From a checkpoint of a small class-conditioned image flow-matching model.
Training: muon at rate 0.0082, batches of 128.
Data: trained on retinal OCT scans (Kermany 2017), 21.6 epochs.
Rows from block 6, named by matrix and row number. Rows with one number belong to one channel. Each number is 128 + 32 x the weight over its row's rms, rounded and kept within 0 to 255. All counts start at 0. After the name is the row's rms in percent of the matrix's.
# convs0: first 3x3 conv (model.mid.0.convs.0.weight, 192x192x3x3), inputs 5-9, a 3x3 kernel for each
# convs1: second 3x3 conv (model.mid.0.convs.1.weight, 192x192x3x3, transposed), outputs 5-9, a 3x3 kernel for each
convs0.111 097 [118 117 126 104 106 142 152 134 120 207 119 183 147 132 141  97 180 128  64 148 146 153 122 141 135 168 115 135 159 137 130 107 142  68  98  94 122 109 146 113 131 141 138  95 124]
convs1.111 084 [ 90 172 143 135  99 107  97 102 203 126  95 161 109 128 121  80 113 157 102 132  80 125 148 149 162 166 152 130 187 155  70 106  67  77 111 115 151 114 141 126 114 131 156 137 112]
convs0.112 107 [170 114  77 137 148 121 108 138 119  79 148 132 120 101 113  98 167 100 162 128 114 183 142 103  95 209 135 124 145 172 123 121 133 128 140 156 130 132 105 157 122 178 160 135  66]
convs1.112 127 [112  93 150 148 160 106 171 129 138 148 110 149 131 157 147 176 106 209 139  94  87 132 152 161 160 125  94  90 100 114 136 119 121  91 108 141 157 107 184 141 132  94 164 105 114]
convs0.113 095 [111 146 161 101  78  59  64  91 166 114 110 147 136 137 130 146  99 183 107 162 125 171 119 125 108 146  98 130 120  88 131 127 201 128 155 141 140  89 117  97  97  87 149 134 164]
convs1.113 084 [ 87 122 137 199 156 169 100 111 113 141 139 100  72 123 147  87 108  88 115 114 198 134 146 133 169 143 117 107 162 107 127 100 148 193 153  82 153 148 144 171 167 167 102 160 127]
convs0.114 103 [120 155 130 120 152 102 114 133 161 117 170 134 119 174 179 119  99 151 120 152 160  99 155  88 149 151 141 144 100 139 113 167 185  91 152 122 141  74 102 123 137 127 104  54 142]
convs1.114 108 [153 105 109 158 116 120 102 109 125 152 140  91 100  68  96 135 121  80 140 139  60 123 118  98 123 144 120 124  89  92 103 137 145 135 150 121 129 138 155 117 162 124 187 178 170]
convs0.115 097 [175  82  87  84 154 133 136 138  90 150 146 129 111 123 139 107 117 186 130 178 148 141 129 136 172 109  79 134 127 154 182 164 132 141 152 103 156 126 121 177  97  87 125  98 122]
convs1.115 098 [154 144 152 146 102 103 132 149 148  86 115  93  79 156 164 111  78 112 159 104 122 105 124 136 174 114  96 163 118  72 137 104  78 179 125 125 129 132  88 148 155 111 127 147 121]
convs0.116 099 [109 120 109  48 168 142  93 125 130 149 157 108 121  59 195  89  70 181 120 107 107 145 111 110 110 140 147 148 127 121 139  95 140 125 154 108 117 157  69 140 129  98 151 134  99]
convs1.116 081 [140 101 129 148  94 145 183  48 160 119 116  71  90 136 118 157 102 112 155  74 155 151 100 160 112 142  87 126 109 140 205 150  88 201  63 134 133 156 123  97 127 142 164 184 162]
convs0.117 100 [161 154 142 138  64 101 117 164 162 117 112  98 142 134 188 159 126 196  88  84 115  76 134 146 151  85 149  98  70  71 134 102 129 179 122 141 161 139 129 153 106  83 105 146 104]
convs1.117 076 [ 62  56  77 152 124 141 120 127 147 130 125  91  61  96 154 108  56 120  64 107  74 111  69 134 140 145 110 173 165 135 150 139 139 110 132 172 150  50  41 188 129 105 180  74 132]
convs0.118 101 [155 111 129 148 115 153 123  99 160 144 120 113 136 166 144 110 149 125 165 127 118 102 102 141  60 130 102 127 104 108 127 119 191 172 150 173 120 167 122 198 196 156 163 175 157]
convs1.118 091 [103 104  77 186 110 218 124  69 211  89  54 161  90 132 173 110 101 108  96 166 164 157 169 166 145 123 149  92  77  98 117 121 167 154 145 153 165 157 130 140 103  46 125 123 159]
convs0.119 102 [141  96 107 106 116 137  99 147 132 103 128 112 139 125 121  64 105 110 161 172  69 143 137 124 115 133  98 124 174 118  86 104 113 125 142  80 104 139 151 129 131 110 149 125  97]
convs1.119 098 [140 123  69 153 171 137 133  98  85 129  81  84  90  57 137 125 135  98 150  73 128 134 130  92  93 120 142 139 160 141 171 132 141 152 130 176 146 166  88 160 198 199 102 148 163]
convs0.120 103 [107 109  90 120 115  87 145 131 103 112 105 161 106 147 137  88 112 143 128 171  99 130 160 139  99 169 143 132 128 100 162 141 104 157 119 186 130  96 125 109 157 198  74  98 110]
convs1.120 096 [145 146 158 145 111 127 130 148 182 161 134 187  80 168 183 116 109  91  92  55  93 102 114 123 111 147 159 146 166 150 154 116 103 109 184 122  89 164 180 108 106 122 106 115 129]
convs0.121 096 [ 86 107 129 159 173 140 112  80  95 140  67 134 127  50  62 126  81  86 143 144 118 129  67 139 158 143 104 123 127 144 146 128 150 132 125 155 122 202 165 165 152 117 100 139 152]
convs1.121 094 [117 191  61 150  85 106 140 153 143 134 104 148 148 145  74  86 105 133 113 170 125 122  99 146 156 125 165 139 115 138  81 114 169 123 121 173 158 110 181 189 188 152 101 122  91]
convs0.122 101 [120 218 186 150 157 125 138 151 161 161 202 155 103 138 153 220 159 140 176  82 139 145 131  70 156 171 152 147 133 139 120 175 125  98 143  93 190 186 125 170 183 127 107  90 168]
convs1.122 118 [ 87 114  94  92 119  88 150 135  82 120 101  95 119 100  74  86  79 126 112  93 109 150 156 128 182  87  97  91 140 106 103 136 114 116 158 154 122  69 141 196 116 140 132  98  94]
convs0.123 103 [135 125 151 135 125 104 125 128 183  83  70 104  99 134 160  92 110 120  93 126  68 123 130 156 158 147 118  85 123 107 144  99 142 122 151 144  83  86 117 121 134 113 101 153 125]
convs1.123 108 [ 77 105 138 145 142 111 132 101 126 161 101 119 107 130 102 141 152 149  92 100 121 131 110 156 101  91 101  82 167 147 106 137  88 136 152 157 116 110 203 160 169 164 113 103 154]
convs0.124 098 [124 160 119 118  91  94 138 127 139 139 178 159  76 115 158 179 102 110 121 112 141 153 173 184 103 150 115 146 133 180  47 105 157 108 124 177 122 166 108 156 109 121 126 129  90]
convs1.124 117 [178  89 162 156 151  86 113  62 165 123 181 124 122 165 185 130  89 129 132  87 101 160 107 110  87 139 133 126 148 135 137 124 171 121 146 186 161 159 133  99 114  46 180 153 115]
convs0.125 097 [133 138 170  99  78 161 107  86 147 161 110 124 138 134 149 137 151 146 143 135 104 117  59 161 106  73 136 116 118 125 115 131 113 141  91 156 125  82 114 125 114 125  96 157 134]
convs1.125 109 [158 140 154  96 128 167 106  66 104 107 122 152 115 125 111  68 174 137 109 235 183 135 171 132 102 100 122  94 153 142 115 129  76 105 206 157 110  85 144 142 116 113 170 139 113]
convs0.126 102 [158 126 119 151 130 127 164 186 118 110  80  89 156 196 196 134 144 166 116 103 119 126 108 111 201  91  82 113 123  88 138 158 124 155 115 117 126  98 134 168 179 146 161 190  93]
convs1.126 135 [107  95 124 137  87 135  84 151 135 133 113 131 170 114 147 153 122 143 174 141 122 148 155 130 171 173 123 123 118 154 146 129 158 185 165 151 120 105 115 136 163 151 147 147 181]
convs0.127 107 [112 149 193 116  96  99  80 150 101 188  94  88 110  66 110 119 129 124  99  75 175 129 153 102 102 100  76 128 157 119 163 132 145 134 121 115 179 157  94 123 115  90 130 129 127]
convs1.127 149 [130 168 100 108 157  90 103 121 108 130 126  49 126 129 137 121  75  96 145 131 105 164 120 118  94 102 155 175 156 132  91  99 121 114  97 126 179 222  91 172 163 121 120 165 179]
convs0.128 094 [112 150 129  80  97 139 183  91  79 122 155 102 102  53 166 146 157 127 155 119 178 100  90 128  99 117 152  94  94 129 128 126 104 119  29 101 140 128  88 114 104 148 126  74 112]
convs1.128 073 [165  99 136 131 147 177 126  97 176 115 112  44  92 136 154 159 135 168 125 155  96 102 166 189 127 159 117 132 125 151 159 139  67 177 144 144 103 193 144 117 116 105 131 133 146]
convs0.129 105 [ 71 148  85 140  99  93 115 133 147 113 117  71  46 101 125 143 159 205 143  59 141 103 102 109 110 133 146 147 124 126 135 120 118 110 118  95 115 129 116 106 152 175 156 106 119]
convs1.129 143 [154 139 141 121 142 163 117 139 130 159 130 141 111 159 156 121 164 132 148 124 161 141 164 111 178 164 152  93 101 133 187 123 114 105 149 101 103 128 123  82 141 117 110 160 136]
convs0.130 102 [181 196 120 102 133 112 132 148 102 151 165 154 129 105 163  58 167 127 143 132 128 115 130 136 143 163 167 112 133 134 128 147 122 115 134 122 135 119 151 101 147 133 106 140 134]
convs1.130 111 [119 105  61 138 115 113 169 136 105 178 102 110 111 151 122  82 114 115 109 113 161 146  57 125 130  67 139 113 122 114 151 136  84 139 100 148 161 100 105 180 149 139 188 117 107]
convs0.131 100 [109 119  96  87 149 119  81 111 106 156 151 145  83 136 128  92 129 149 114 118  72 104  77 197 127  72 162 133 104  91  68 127 140 172 146 155 116  94 126  79  52  86 155 149  19]
convs1.131 069 [162 173 144  87  95 132  96  83 175 132 141 113 113 111 138  51  71 122 140 153 105  92 122 158 145 151 136 133 106  86 147 187 160 130 154 128 139  87 125 139 169 146 150 154 165]
convs0.132 094 [178 169 155 107 167 115 105 149 109 185 126 119 150 115 148 106 158  99 101  70 148  90 129 140 130  59 132  89 120  79 141 104 110 151 141  94  83 106 123 120 152 103 121 124 114]
convs1.132 083 [102 131 175 175 122 136  51  78 144 109 106 105  97  64 111 146 129 165 155 133  89 117  96 116 134 151 191 150 119 122  75 108 100 163 162 135  74  96 107  84 132 156 212 152 161]
convs0.133 093 [167 122 126 137 105 119 109 157 162 122 157 136 161 156 145 158 194 143 144 153 176 172 112 159 138 168 143 149 150 132 111 163  84 149 107 150  96  92  72 171 179 165  83  91 135]
convs1.133 084 [154 133 135 144 137 111  98 144  66 167  99 105 125  91 115 145 160 132 139 114 130  67  73 101  99 166 154 120  98  89  90 118 168 134 140  48 155 145 184  86 121 111 166 140  89]
convs0.134 097 [135  82 127 153 154  94 127 140  97 237 146 194 101 116 127 131 143 137 157 142 141  96 135 129 130 104 110 126  95 126 139 146 123  99 211 119 184 135 110 144 208  88  97  91 131]
convs1.134 094 [176 184 160 113 111  47 140 171 126 150 124  47 108 123 179  66 102  68 169  88  55  96 122 178  92 122  91 187 188 128 128 140 126 166 143 161 192 194 144 127  91 126 164 155 128]
convs0.135 094 [134  98 110 130 148  92  98 172 150 123 137 166 143 101 152 172 108 128  90  55 112  92 176 113  95 165 140 107 111  87 153 108 118 124 127 114 164 137 151 121 129 143  80 137 112]
convs1.135 086 [167 137 169 116 114  97 132  85 169 161 174 153 127 142 117  98 145 151 119 112 108 121  91 129 108 126  86 142 148 131 138 111  84  88 133 154 166 128 163 126  65 166  89 124 107]
convs0.136 101 [146 141 155 124 142 106 139 177 135 118  86  72 132 125 118 132 136 169 136 185 131 145  78 154 120 169 152 146 123 142  95 153 111 123 146  85 157 131 123 178 147 206  66 160 149]
convs1.136 098 [125 126  42 128 101 140 145 173 119 167 161  62 132 129  99 120 109  93 144 165 138 183 114 133 109  84  88 103 139 111  82 139 167 113 128 116 155 168 138  94  96 114 137 148 105]
convs0.137 101 [138 169 140 145 148 141 114 108  77 118 129 101 111 144 176 187 196 226 175 156 135  87 148 154 136 145 156 151 177 153 157 104 125 138 163 165 113 123 139 114 127 170 161 195 189]
convs1.137 109 [190 133 118 143 184 136 118 118  99 103  89 139 126 169 160 100 110 115 155 197 192 183 152 142 137 140  90 107 124 143 112 152 111 129 102 132  93 106 103 112  89  74 199 148 164]
convs0.138 094 [155 139  98 117 166 103 134 144 118  88 128 169  95  72  50 171  87 112 170 115 175  78 101  71 160 128 130 120 153 133 128 131 102 125 133  72  97 141 146 101 141 157 107 185 114]
convs1.138 096 [110 110 155 105  98 126 168 117 105 176 196 129 134 169 133 157 109 157 125 165  58 161 193 150 190 146 137  89 120 117  62 106 102 100 139 105 175 138 167 135 135 148 167 119 116]
convs0.139 099 [136 124 133 150  68 150 168 228 106 174 156 124 136 167 103  79 129 111 117 127 127 128 110 100 139 133 117  96 178 130 107 163  86  75 102 101 147 140 141  94  88 106  85 106 116]
convs1.139 095 [100 124 125 139 162 150 146 121  71  92 110 123 128 162 127 126 179 152 141 183 158 161 193 107 102  79 137 127 119 147 116 122 154 126 150 155  91  96 136 192 154 187 123 114 102]
convs0.140 092 [109 152 135 131 127 113 103 118 137 160 183 118  94  59 140 129  91 118  98 155 108 139  83 109 129 145 156 138 103 102 148 128  86  82  80  95 179 126  87 112  94 111 108 101 139]
convs1.140 077 [161 148 179 119 154 117 136  94 133  94 124  55 124 103 125 146  89 120 118 116 166 199 130 127 101 118  79 130 151 107 176  99  68 173 142 178 144 171 143 185 145 173 149 114 135]
convs0.141 102 [109 134 111 130  85 132 142 141 182 127 141 130 139 153 178 142 172 186 130 147 150 118 105 117 143 127 111 118 115 150 111 156 154 105 154 107 144 109 136 159 150 186 112 167 143]
convs1.141 124 [ 74 111 103 150 172 136 143 167 101 121 132 125 100 146 153  98 111 126  91 144 157 144 176 159 110 128 113 104 145 150 130 161 145 124 121 102  54 140 170 136  96 106  92 166 120]
convs0.142 096 [138 134 104 142 111 130 103 124 134 147 176 120 144 142 165  83 104 105 120  96 121 115 143 146  69 146 217 113 129 107 128 135  93  77 159 143 139 154  70 126 156  84 142 141 136]
convs1.142 088 [112  87 154 140 124 163  96 160 197 142 120 141  92  97 119  98  90 107 160 139 161 111  81 158 126  94  93 130  55 145 140 150 119 118 129 136 143 129 101 128  88  79 138 105 110]
convs0.143 100 [141  70  96 159 152 126 120 140 140 166  86 130 115 141 100  95 143 119 116 141  72  92 118 104 109 171 134 107 120  98 145 103 138 126 123 199 139 161  77  99 136 147 145 132  78]
convs1.143 073 [145 149 119 142  76 130 153 146 134 102 137 138 126 108  60 103 133  75  96  97 120  95 114 139 163 138 159 106 128 127 122  93 170 126 129 127 118 110 135 114  95 139 171 117  89]
convs0.144 101 [167  74 119 126 113 120 136  95  94 127 118 144 102  77 140 147 162 101 140 127 125 124 106 109 159 127 137 133 106 121 143 104 107 131  92 134 131 135 193 140  99 112 143 169 157]
convs1.144 071 [100 128  94  98 102 116 170 154  66 105 150 131  98 157 177 154 204 161 157 143 154 121 160 165  95 146 143 134 114 134 147 140  82 102 159 170 190 105 126 133 149 161 167 106 106]
convs0.145 096 [120 168 110 166 100  93 149 137 181 196 183 110  91  83 106 120 133 100  87 187 131 109 133 136 124 117 136 131 118 169 109 138 171 136 133 171 140 137 119  64 107  82 139 136 133]
convs1.145 080 [139 108 134 101 180 118 151 143 149 124 171 151  87  82 133 116 142 141 174 158 140 132 124 146 172 152 129 118 116 157 158 189 134 125  79  77 166 179 170 154 139 126 130 112  83]
convs0.146 097 [130 124 158 178 115  66 136 140 136  95 103 141 144  31  60 184 143 152 155 161  88 162 180 120  11 102  86 132 147 123 126 129  90 156 146  99  97 123 143  98 125 188 142 117 142]
convs1.146 080 [142 123 127 121  69 144 127  64 116  79 119 183 170 144  96 146 150 137 144 176 185 157 159 153  88 111 167 157 125  87 186 119 174 133  56  60 142 111 110 152 115 155 131 126  85]
convs0.147 105 [168 104 121 160 127 106 132 122 159 141  66  59  94  90 168 116 160 137 171 146 128 113 103  91 102 109  88 147 149 161 135 125 163 160 125 121 150 153 172 155 136 115 112 142 136]
convs1.147 073 [116 101 112 100 183  32 122 157 130  64 101  84 111 121 142 130 127 170 153 146 134 145 114 119 166  85 169 110 167 133 110 114 121  90 166 139 115 138  77 117 136 101  70  84 108]
convs0.148 099 [127  83 122 146 127 118  99  76 141  96 106 131 137 127  97 114 153 166  85  93 123 119 140 116 100 101  98 153  91 157 137 135 116 152 126 118 108  82 161 103 129  85 154 113 136]
convs1.148 070 [146 203  95  81 137  82 128 127 159 129 133 105 132 178 150 128 134 101 207 168 124  94  76 122  96  83 100 107 167 145 117 197 130 140 165  89 124 114 115 110  83 125 148 101 124]
convs0.149 108 [116 154 138  86 180 201 119 147 134 165 101 131 191 165 184  93 135 110 164 111 137 114 194 161  94 148  93 131 132 167  96 135 145 132 109 120 153 138 135 141 118  87 126 132 105]
convs1.149 114 [108 125  97 144 200 186 128 138 103 137 171 113 128 120 138  90  86  82 110 151 126 137  92 129 144  73  81  83 121 145  31  84 129 123 120 163 123 104 166 110  77  74 167 146 166]
convs0.150 103 [126  78 124 133 123  85 107 114 124 151 138 100 101  97 163 110 121 134 152 180 143  85 156 146 128  97 123 162 197 139 142 163 126 160 133 174 137 110 104 116 115 120 122 114 147]
convs1.150 097 [216 164 101 144 184 135 142 147 184 128 140  96 135 133 192 105 132 103 122 134 177 173 151 123 126  57  45 153 149 130  95 122  60 187  96 130 109 160 131 158 131  93 123 154 177]
convs0.151 100 [145 100 173 125 146 139 119 132 127  87 101 108 132 102 170 132 109 147 166  59 113 123  90 146  96 113 154 128 139  87  81 129  96 141 150 137 112 121 142 147 118 182 173 175 130]
convs1.151 083 [133 146 108 168 140 164 107 174 120 150 175 127 137 192 164 129 124 114 121  91 146 109 129 107 125 144 153 140 121 128 135 170 145 108 194 152  99  43  55 101 141 165 154 123 153]
convs0.152 106 [ 78 200 150 150 121 129 155 119 141  93  78  98 149 175 113 126 162 173 142  92 182 128 141  78 105 140 144 165  91 135 190 151 121 122  96 115 120  71 107 158 162 149 151  87 149]
convs1.152 117 [155 140  48 120 144 160 133 121  97 121 101  65 192 160 128 157  96 104 106 145 155 165 128  96 144 103  97 175 170 177 137 101 103 130 115  91 102 188 118 128 153 155 149 149 122]
convs0.153 100 [174 110 106 155 157 106 128 111 140 181 162 139 126 118 119 109 129 130 109 117 107 135 128  98 149  69  32 131 173 104 128 178 170 133 129  60 117 185 207 120  82 174 131 132 143]
convs1.153 102 [112 130 146 109 131 101 129 163 100 105 124 192 117  91 128 119 117 141 168 139 151 159 134 111 153 163 189 135 132 122 173 135 101 134 133 101 118 119 114 120 138 157 115 127 121]
convs0.154 097 [103 119  87 116 158 117 119 169 155 133  87 139  91  78 125 107 149  76 129 119 160 151  96 155 133 120 122  94 107  75 137 105 118 142 164 148  74  85  59 111 124  79  68 105 140]
convs1.154 077 [144  95  95  93 137 141 107 124  85 122 176 148 201 156 161 113 172 137  99  97 116  98 123  76 130 127 181 143 126 178 158 136 112 126 127 104 128 171  99  98  97  96 154 167 120]
convs0.155 107 [153 158 124 145 158 121 114 107 111 116  82  97 141  87 131 146 147 161 145 114 122 105 114 171 105 110  77 146 150 127 117 138 152 160 139 123 133 178 140 147 116 140 171  96 158]
convs1.155 116 [154 173 130  78 140 144 128 114 101 155 151  93 166 123 158 124 124  71 136  93 111 155 145 133  74 157 149 136 193 155 126 138 149 128  43 117 129 193 114 124 115 153 151 131 134]
convs0.156 108 [148 131 102 131 138 155 150 167 176 145 189  91 116 147 158  96 141  93  88 102 124 117  98 114 114 150 168 134 179 102 114 135 148 171  93 140 170 155 146  96  80 109 144 102 117]
convs1.156 103 [ 94  94 161 131  99 137  69  88  81 120 174 162  84  51 149 129  74  86 187 136 101 125 120  88 123  94 100 139 141 103 100 140 116 137  77 103 138 150  92 175 153 143 131  93 128]
convs0.157 104 [ 73  84 118 111 149 161 122 147 123 116  83 138 108 142 112 115 160 121 115 125 107 161  74  81 130 133 131 151 166  98 116 138 100 164  95 144 124 113 130 103 129 118  84 110 147]
convs1.157 083 [106 178 101 164 138 150  93 150 171  58 122  77 172 113 138 179 121 111 155 156 147 195 139 145  96 112  99 131 143  86 112 127  82 151 126 157 101 160 126 115 149 118 169 167 174]
convs0.158 101 [109 136 102 130 188 195 165 116  99 138 101 195 114 141 132 140 150 124 154 148 116 113  81  37  84 167 129 128 109 145 138 107 164 167 193 100 168 166 168 148 193 156 163 172 139]
convs1.158 074 [130 135 164 126 158 134 144 165 204 119 148 120 137 141 195  90 102  91  94 113 122 171 196 167 179 149  86 124 140 141  62 104 110 145 164 140 127  95 127 168 132  91 117 137 158]
convs0.159 109 [128  85 155 144 147  95 145 157 138 154 123  91 121 141 138  29 125 202 112 138  96 207  97 156 120 147 124 136 119 118 130  95 117  87 113 177  89  69 144 118 131 105 167 156 105]
convs1.159 078 [ 91  87  80 142 154 177 117 170 158 147 106 117 145 129 184 146 157  99 187 121 137 144 142 140 145 152 142 153 174 127 171 160 124 130 154 131 118 153 128 174 153 155  89  79 149]
convs0.160 103 [108 171 116 146  95 122 120 127  96  89 118  58 133  92 103 139  66 131  91 156 148 128 110 103 134 134 100 177 121  60 157 135 116 162  90  93 139 143  82 111 104 117 117 131 126]
convs1.160 097 [178 145  95 139 144 114 174  69  46  87 123 142 111 170 136 171 162 183 189 164 156 154 178  90  59 126  93 160 172 114 119 119 167 122 102 130 121 157 125 166 155 142 105  99 154]
convs0.161 099 [127  92  59  80  79 135 125 156 121 121 146 147 129  92  73  87 102 170 164 128 101  79 108  91  83 166 208 174 131 107 147 144  84 125 150 126 105 179 159 150 153  95 122 161 174]
convs1.161 085 [131 135 138 132 193 108 156 155  58  95 106 118  96  96 148 119 106  94 116 106  95 106 151 158 114 113 127 123 117 133 173 118 127  77 141 105 210 163 129 135 137 164 148 139 120]
convs0.162 108 [133 123 106 173 138 156 139 146  85  99 123 122  84 121 115 140  75 112 130  90  88 121 145  67  90 131 123 165 129 107 165 132 155  78 116 104 112 128 132 128  66 144 107 134  90]
convs1.162 087 [117 151 204 137 170 114 137 165 146 158 128 114 199 151 128 191 124 115 148 124 121 153 150 108 162 168 158 119 136 153 168 147 111 131 195 121 141  67 147  91  95 143 126 130 148]
convs0.163 098 [120 123  78 135 114 132  63  89 132 181 198 193 144 138 181 157 126 183 150 199 164 117  83 103 102 152 128  90 112 157  80 133 112 122 161 170 126 140 156 143 104 135 119 127 124]
convs1.163 100 [ 89 107 172 149 123 127 165 105 217 122  92  94  80 123 181  81 126 145 110 105  94 113 114 166  92  84 132  93 133 147 145 100  83 124 137 179 135 111 179  79 136 112 126 137 152]
convs0.164 105 [126 118 115  98  89  51 114 162 153 155 108 124  99 124 114 114  97 132 109 116  90 117 100 148  93 138  91 101 128 105 162 138 127 150 116  76 104 120  81 128 161 154 150 144 178]
convs1.164 072 [ 82 111 108 139 201 187 132 144 164 102 175 182 127 141  83 155 151 103 162 147 135  95  92  88 129  92 131 182 142 115 137  62 111 161  82 123 195 137 159 101  95 122 159 142 102]
convs0.165 103 [112 154 153 113 121 145 127 151 175 125 104 138 109 168 189  97 123 168  73 104 107 139 151  57 102 134 110  96 122 110 142 142 184 111  76 184 151 165 115  76 148 185  91  78 114]
convs1.165 106 [147 167 152 123 134 131  70  74 129 105  99 110 134 125  64 117 136  85 182 176 105 114 132 145  81 111 163  46 112 143 115 110  94 159 131 136 121 128 141 126 145 150 195 162 165]
convs0.166 099 [146 142 160 106  97 136 168 161 121 101 155 137 179 109 132 113 164 133 153 121 150  81 140 145 101 112 106  93 100 150 146 129 124 137 181  96 129 118 124 122 113 121 109  71 131]
convs1.166 115 [117 181 117 127 118 136 107  76 102  86 108 143 105  86  87 108 147 153 138 168 112 123 101 113  58  86 173 164 144 139 108 102 143 165 131 138  80 144 138 177 162 163 121 104 124]
convs0.167 106 [133 103  97 130 131 112 150 138 186 149 134  72 102 195  79 116 132 221  60 107 146 104 190 176 141 159 138 142  67 143  90 100 110  96 101 109 113  88  92 163  63 130 111  79  92]
convs1.167 121 [139 127 125 127 128 152 108 123  80 120 110  88 141 105 131 153 123 160 178 128 128 139 144 101  74  81 147 125 132 129 115 163 143 139 179 145 123 165  64 160 190 156 152  88 146]
convs0.168 096 [110 160 192 113 156  76 120 144 164 103  80 153 145 177 106 115 123 151  95 197 126 121  77 111 132 102 146 137 164 146 130 133 124 166 108 103 112 154 150 151 124  57 116  75 153]
convs1.168 083 [123 125 125 163 124 135  97  93  74  97 128 115 104 125 161  96 137 127 126 130 116 131 156 114  87 116 111 125 116 142  83 166  94 129 159 156  74 150 102 144 147 118 108 106  70]
convs0.169 105 [133  90  99 141  90 167 144  76 105 139  83 121 125  78 108 150 163 119 125 185 152 103  98 143 111 169 186 112 103 145 134 144 100 104 103  64 186  94 126 136 142 148 134 109  54]
convs1.169 089 [175 134 165  78 102 116 116 116 103  78  69 107 120 132 145  99 118 127  98 138 141  97 193 136 142 192 132 154 143 125  98  99 137 135 196 121  70 163 131 142 134 145  65 147 149]
convs0.170 109 [132 112 178 176 118 164 117 132 118 184 105  77 190 110 128 117 203 131 175 139 155  95 111  79 100 160 182 140 144 149  93 118 116 134 122 126 114 160  92 161 166 116 135 125 142]
convs1.170 129 [196 175 120 111 151  83 114 103 100 116 131  60 134  92 119 149 121 126 124 111 116 132 144 111 103 114 131 132 160 110 133 115 112 118  84 142 163 153  80  78  99 144 152 155 167]
convs0.171 100 [152 139 128 160 114 160 135 126 192 145  95 111 188 193 120 181  96 131 148 152 198  73 130 109 130 164 105 150 172 158 120 127 119 130 163 129  81 119 126 145 157 151 126 136 157]
convs1.171 104 [145 120 137 153 158 181 133  76  55 162 143 109 123  97 124 126 130  98 135 115 144 130 110 107 158 107 119 122 130 137 138  97 133 107 128 100 134  61  58 149 127 161  87  29  45]
convs0.172 102 [119  78 114 133  83 202  94 149 149 168 163 112 125  86 129 119 100 166 132 176 155 145 158 114 122 145 220 130 133 128 130 138 141 124 134 127 132 135 129  95  75 150 124 123 152]
convs1.172 100 [161 144 137 132 159  75  83  71 107 137 175 122 112 109 153 163 131 109 146 149  76  99 101  83  78  74 127 164 105 109  55 115 161 121  91 128 168 119 135 113 164 186 120 141 119]
convs0.173 094 [118 142 112  86  82  88 157 200 133 122  87 117  81  74 132 140 177 145 124 136 115 110 131 128 159 158 117 159 131 125 117 123 134 115 157  72 123 158  98 145 142  83 120 129 131]
convs1.173 088 [112 120  85 133 166  89  80  68 117  88 120 137 141 127  83 150 167 179 117 124  82 131 160 135 100  98 130 149 156 155 166  99 106 125 146 139  67 119 127 153 148 124 162 152  93]
convs0.174 100 [ 74  72 149 112 106 127 121 147  85 151  82 115  71  93 105 120 110  96 159 128 109 105 119 125 158 146 116 136 133 118 125  90 158 113 121  67 112 113 143 163 150 105 106 181 108]
convs1.174 068 [133 130 113 130 139 120 109 139 156 144 129 114  97  95 153 106 146 134  88 109 141 125 121 139 154 135 107 140 130 117 107 157 160 161 163 133  77 106  93 124 162 168 110 127 108]
convs0.175 100 [143 134 133  91 135 114 114  55 148  66  84 126 105 183 182 133 169 127 168 189 192  53  65 158 151  90 124 115 140 142 106 149 143 120 134 143  83 146 147 107 155 163 156 161 123]
convs1.175 086 [136 138  76 176 142 168 137 107 100 110 105 117 138 176 153 121  96 156 154 176 179 166 149 141 110  99 125  99 146 127 112 135 140 137 156 147  92 117 100 144 117  88 164  93 167]
convs0.176 097 [196 152 130 100 124  92  96 139 135 102 129  82 115 134 181 152  67 165 144 138 160 133 149 179  91 132  97 157 131 139 132 165 118 128 154 103 118 127 123 113 163 129 175  81  95]
convs1.176 064 [109 102 123 193 147 165  98 152  98 152 178 139 142 126 186 114  98  26 149 150 189  98 151 119 141  67  98 154 107 128 125 158 161  91  98 132 113  76  86 156 105  93 137 123 136]
convs0.177 097 [115 138 188 111 146 103 119  95  95 135 184 174 169 106 148 107 127 162 106 115 148  96  92 153  73 101 130 130 131  96 122  93 146 125 139 125 135 127 139 177 161 166  79 107 140]
convs1.177 083 [105  89 164 149 152 101 133 123 154 103 124 121 100 139 156 101 169 106 110 154 154 142 179 210 108 152 160 151 134 120 130 128 108  78 114 137 132 154 144  79  74 141 173 133 120]
convs0.178 097 [165 148 148 133 127 105  93 160  71 123 111 114 107 168 125 161 100 116  84  83 136  78  29  85 177 141 106 106  85 116  98  90  66  87 115 119 152 205 121 135 135  99 190 159 116]
convs1.178 066 [150 151 152  98  80 137 154 118 108 150 148  79  79  67  81 156  83 138 114 108  90 138 168 182 100  83 112 126 102 151 176 116 174 140 102 134 196 176 114 159  92 106 125 144 129]
convs0.179 099 [187 118 151  96 142  91 118  97  91 107  86 191  72  94 179 140  90 127  82 114 164 115  81 192 128 110 163 106  76 148 116  59  98 117  99 147 106 104 104 136 122 120 130  98 129]
convs1.179 102 [105 167 139 122 106 107  82 170 161  82 144 141 135 115  89 117 163 124 145 125  86  83 117 121 132 150 159 168 101  85 133 136 172 144 130 104 118 131 128  89 148  88 179 177 185]
convs0.180 102 [127 154 119 131 142  66 171 106 136 181 142  90 157 142 127 130 161 123  82  64  95 139 147 124 179 123  54  81 123 108 103 113 114 139 118 111 123 115 136 142  48  98 145  85 133]
convs1.180 087 [164 136 121 179  68 136 150 119 179 134  99 120 152 126 109 190 101  72 160 160 115 102 122 153 141 166 123 104 105 145 138 128 174 191 155 187 160 119 176  91 151 151 125 173 199]
convs0.181 102 [ 73  98 174 134 136 196 147 103  72 147 188 148 141 130 139 186 121 137 138 126 123 165 115 113 113 116 118 123 141 146 103 121 130 175 109 102 174 123 111  99 142 143 106  80 100]
convs1.181 119 [136 174 216 141 141  81 109  78 175 159 171 124 151 136 129 127  96 155 123 160 108 142 115 141 150 121 138 118  63 123 110  64 135  79 154 169 216 172 222 105 112  84 143 117  97]
convs0.182 105 [100 100 118 121 108  90 138 122 111 167 112 134 176 119  97  57  74 136 113 113 134  73 137  91  84 114 204 151 132 126  76 110 128 113  81 114 161 143 113  80  74 107 123 116 142]
convs1.182 073 [126 106 168 137 115 113 114 109 167 133 205 169 120 126  79 152 107  51 105 163 139 118 156 116 122  68 118  61  99 102 100  80 110  87 177 115  67 101 130 129 164 164  81  72 148]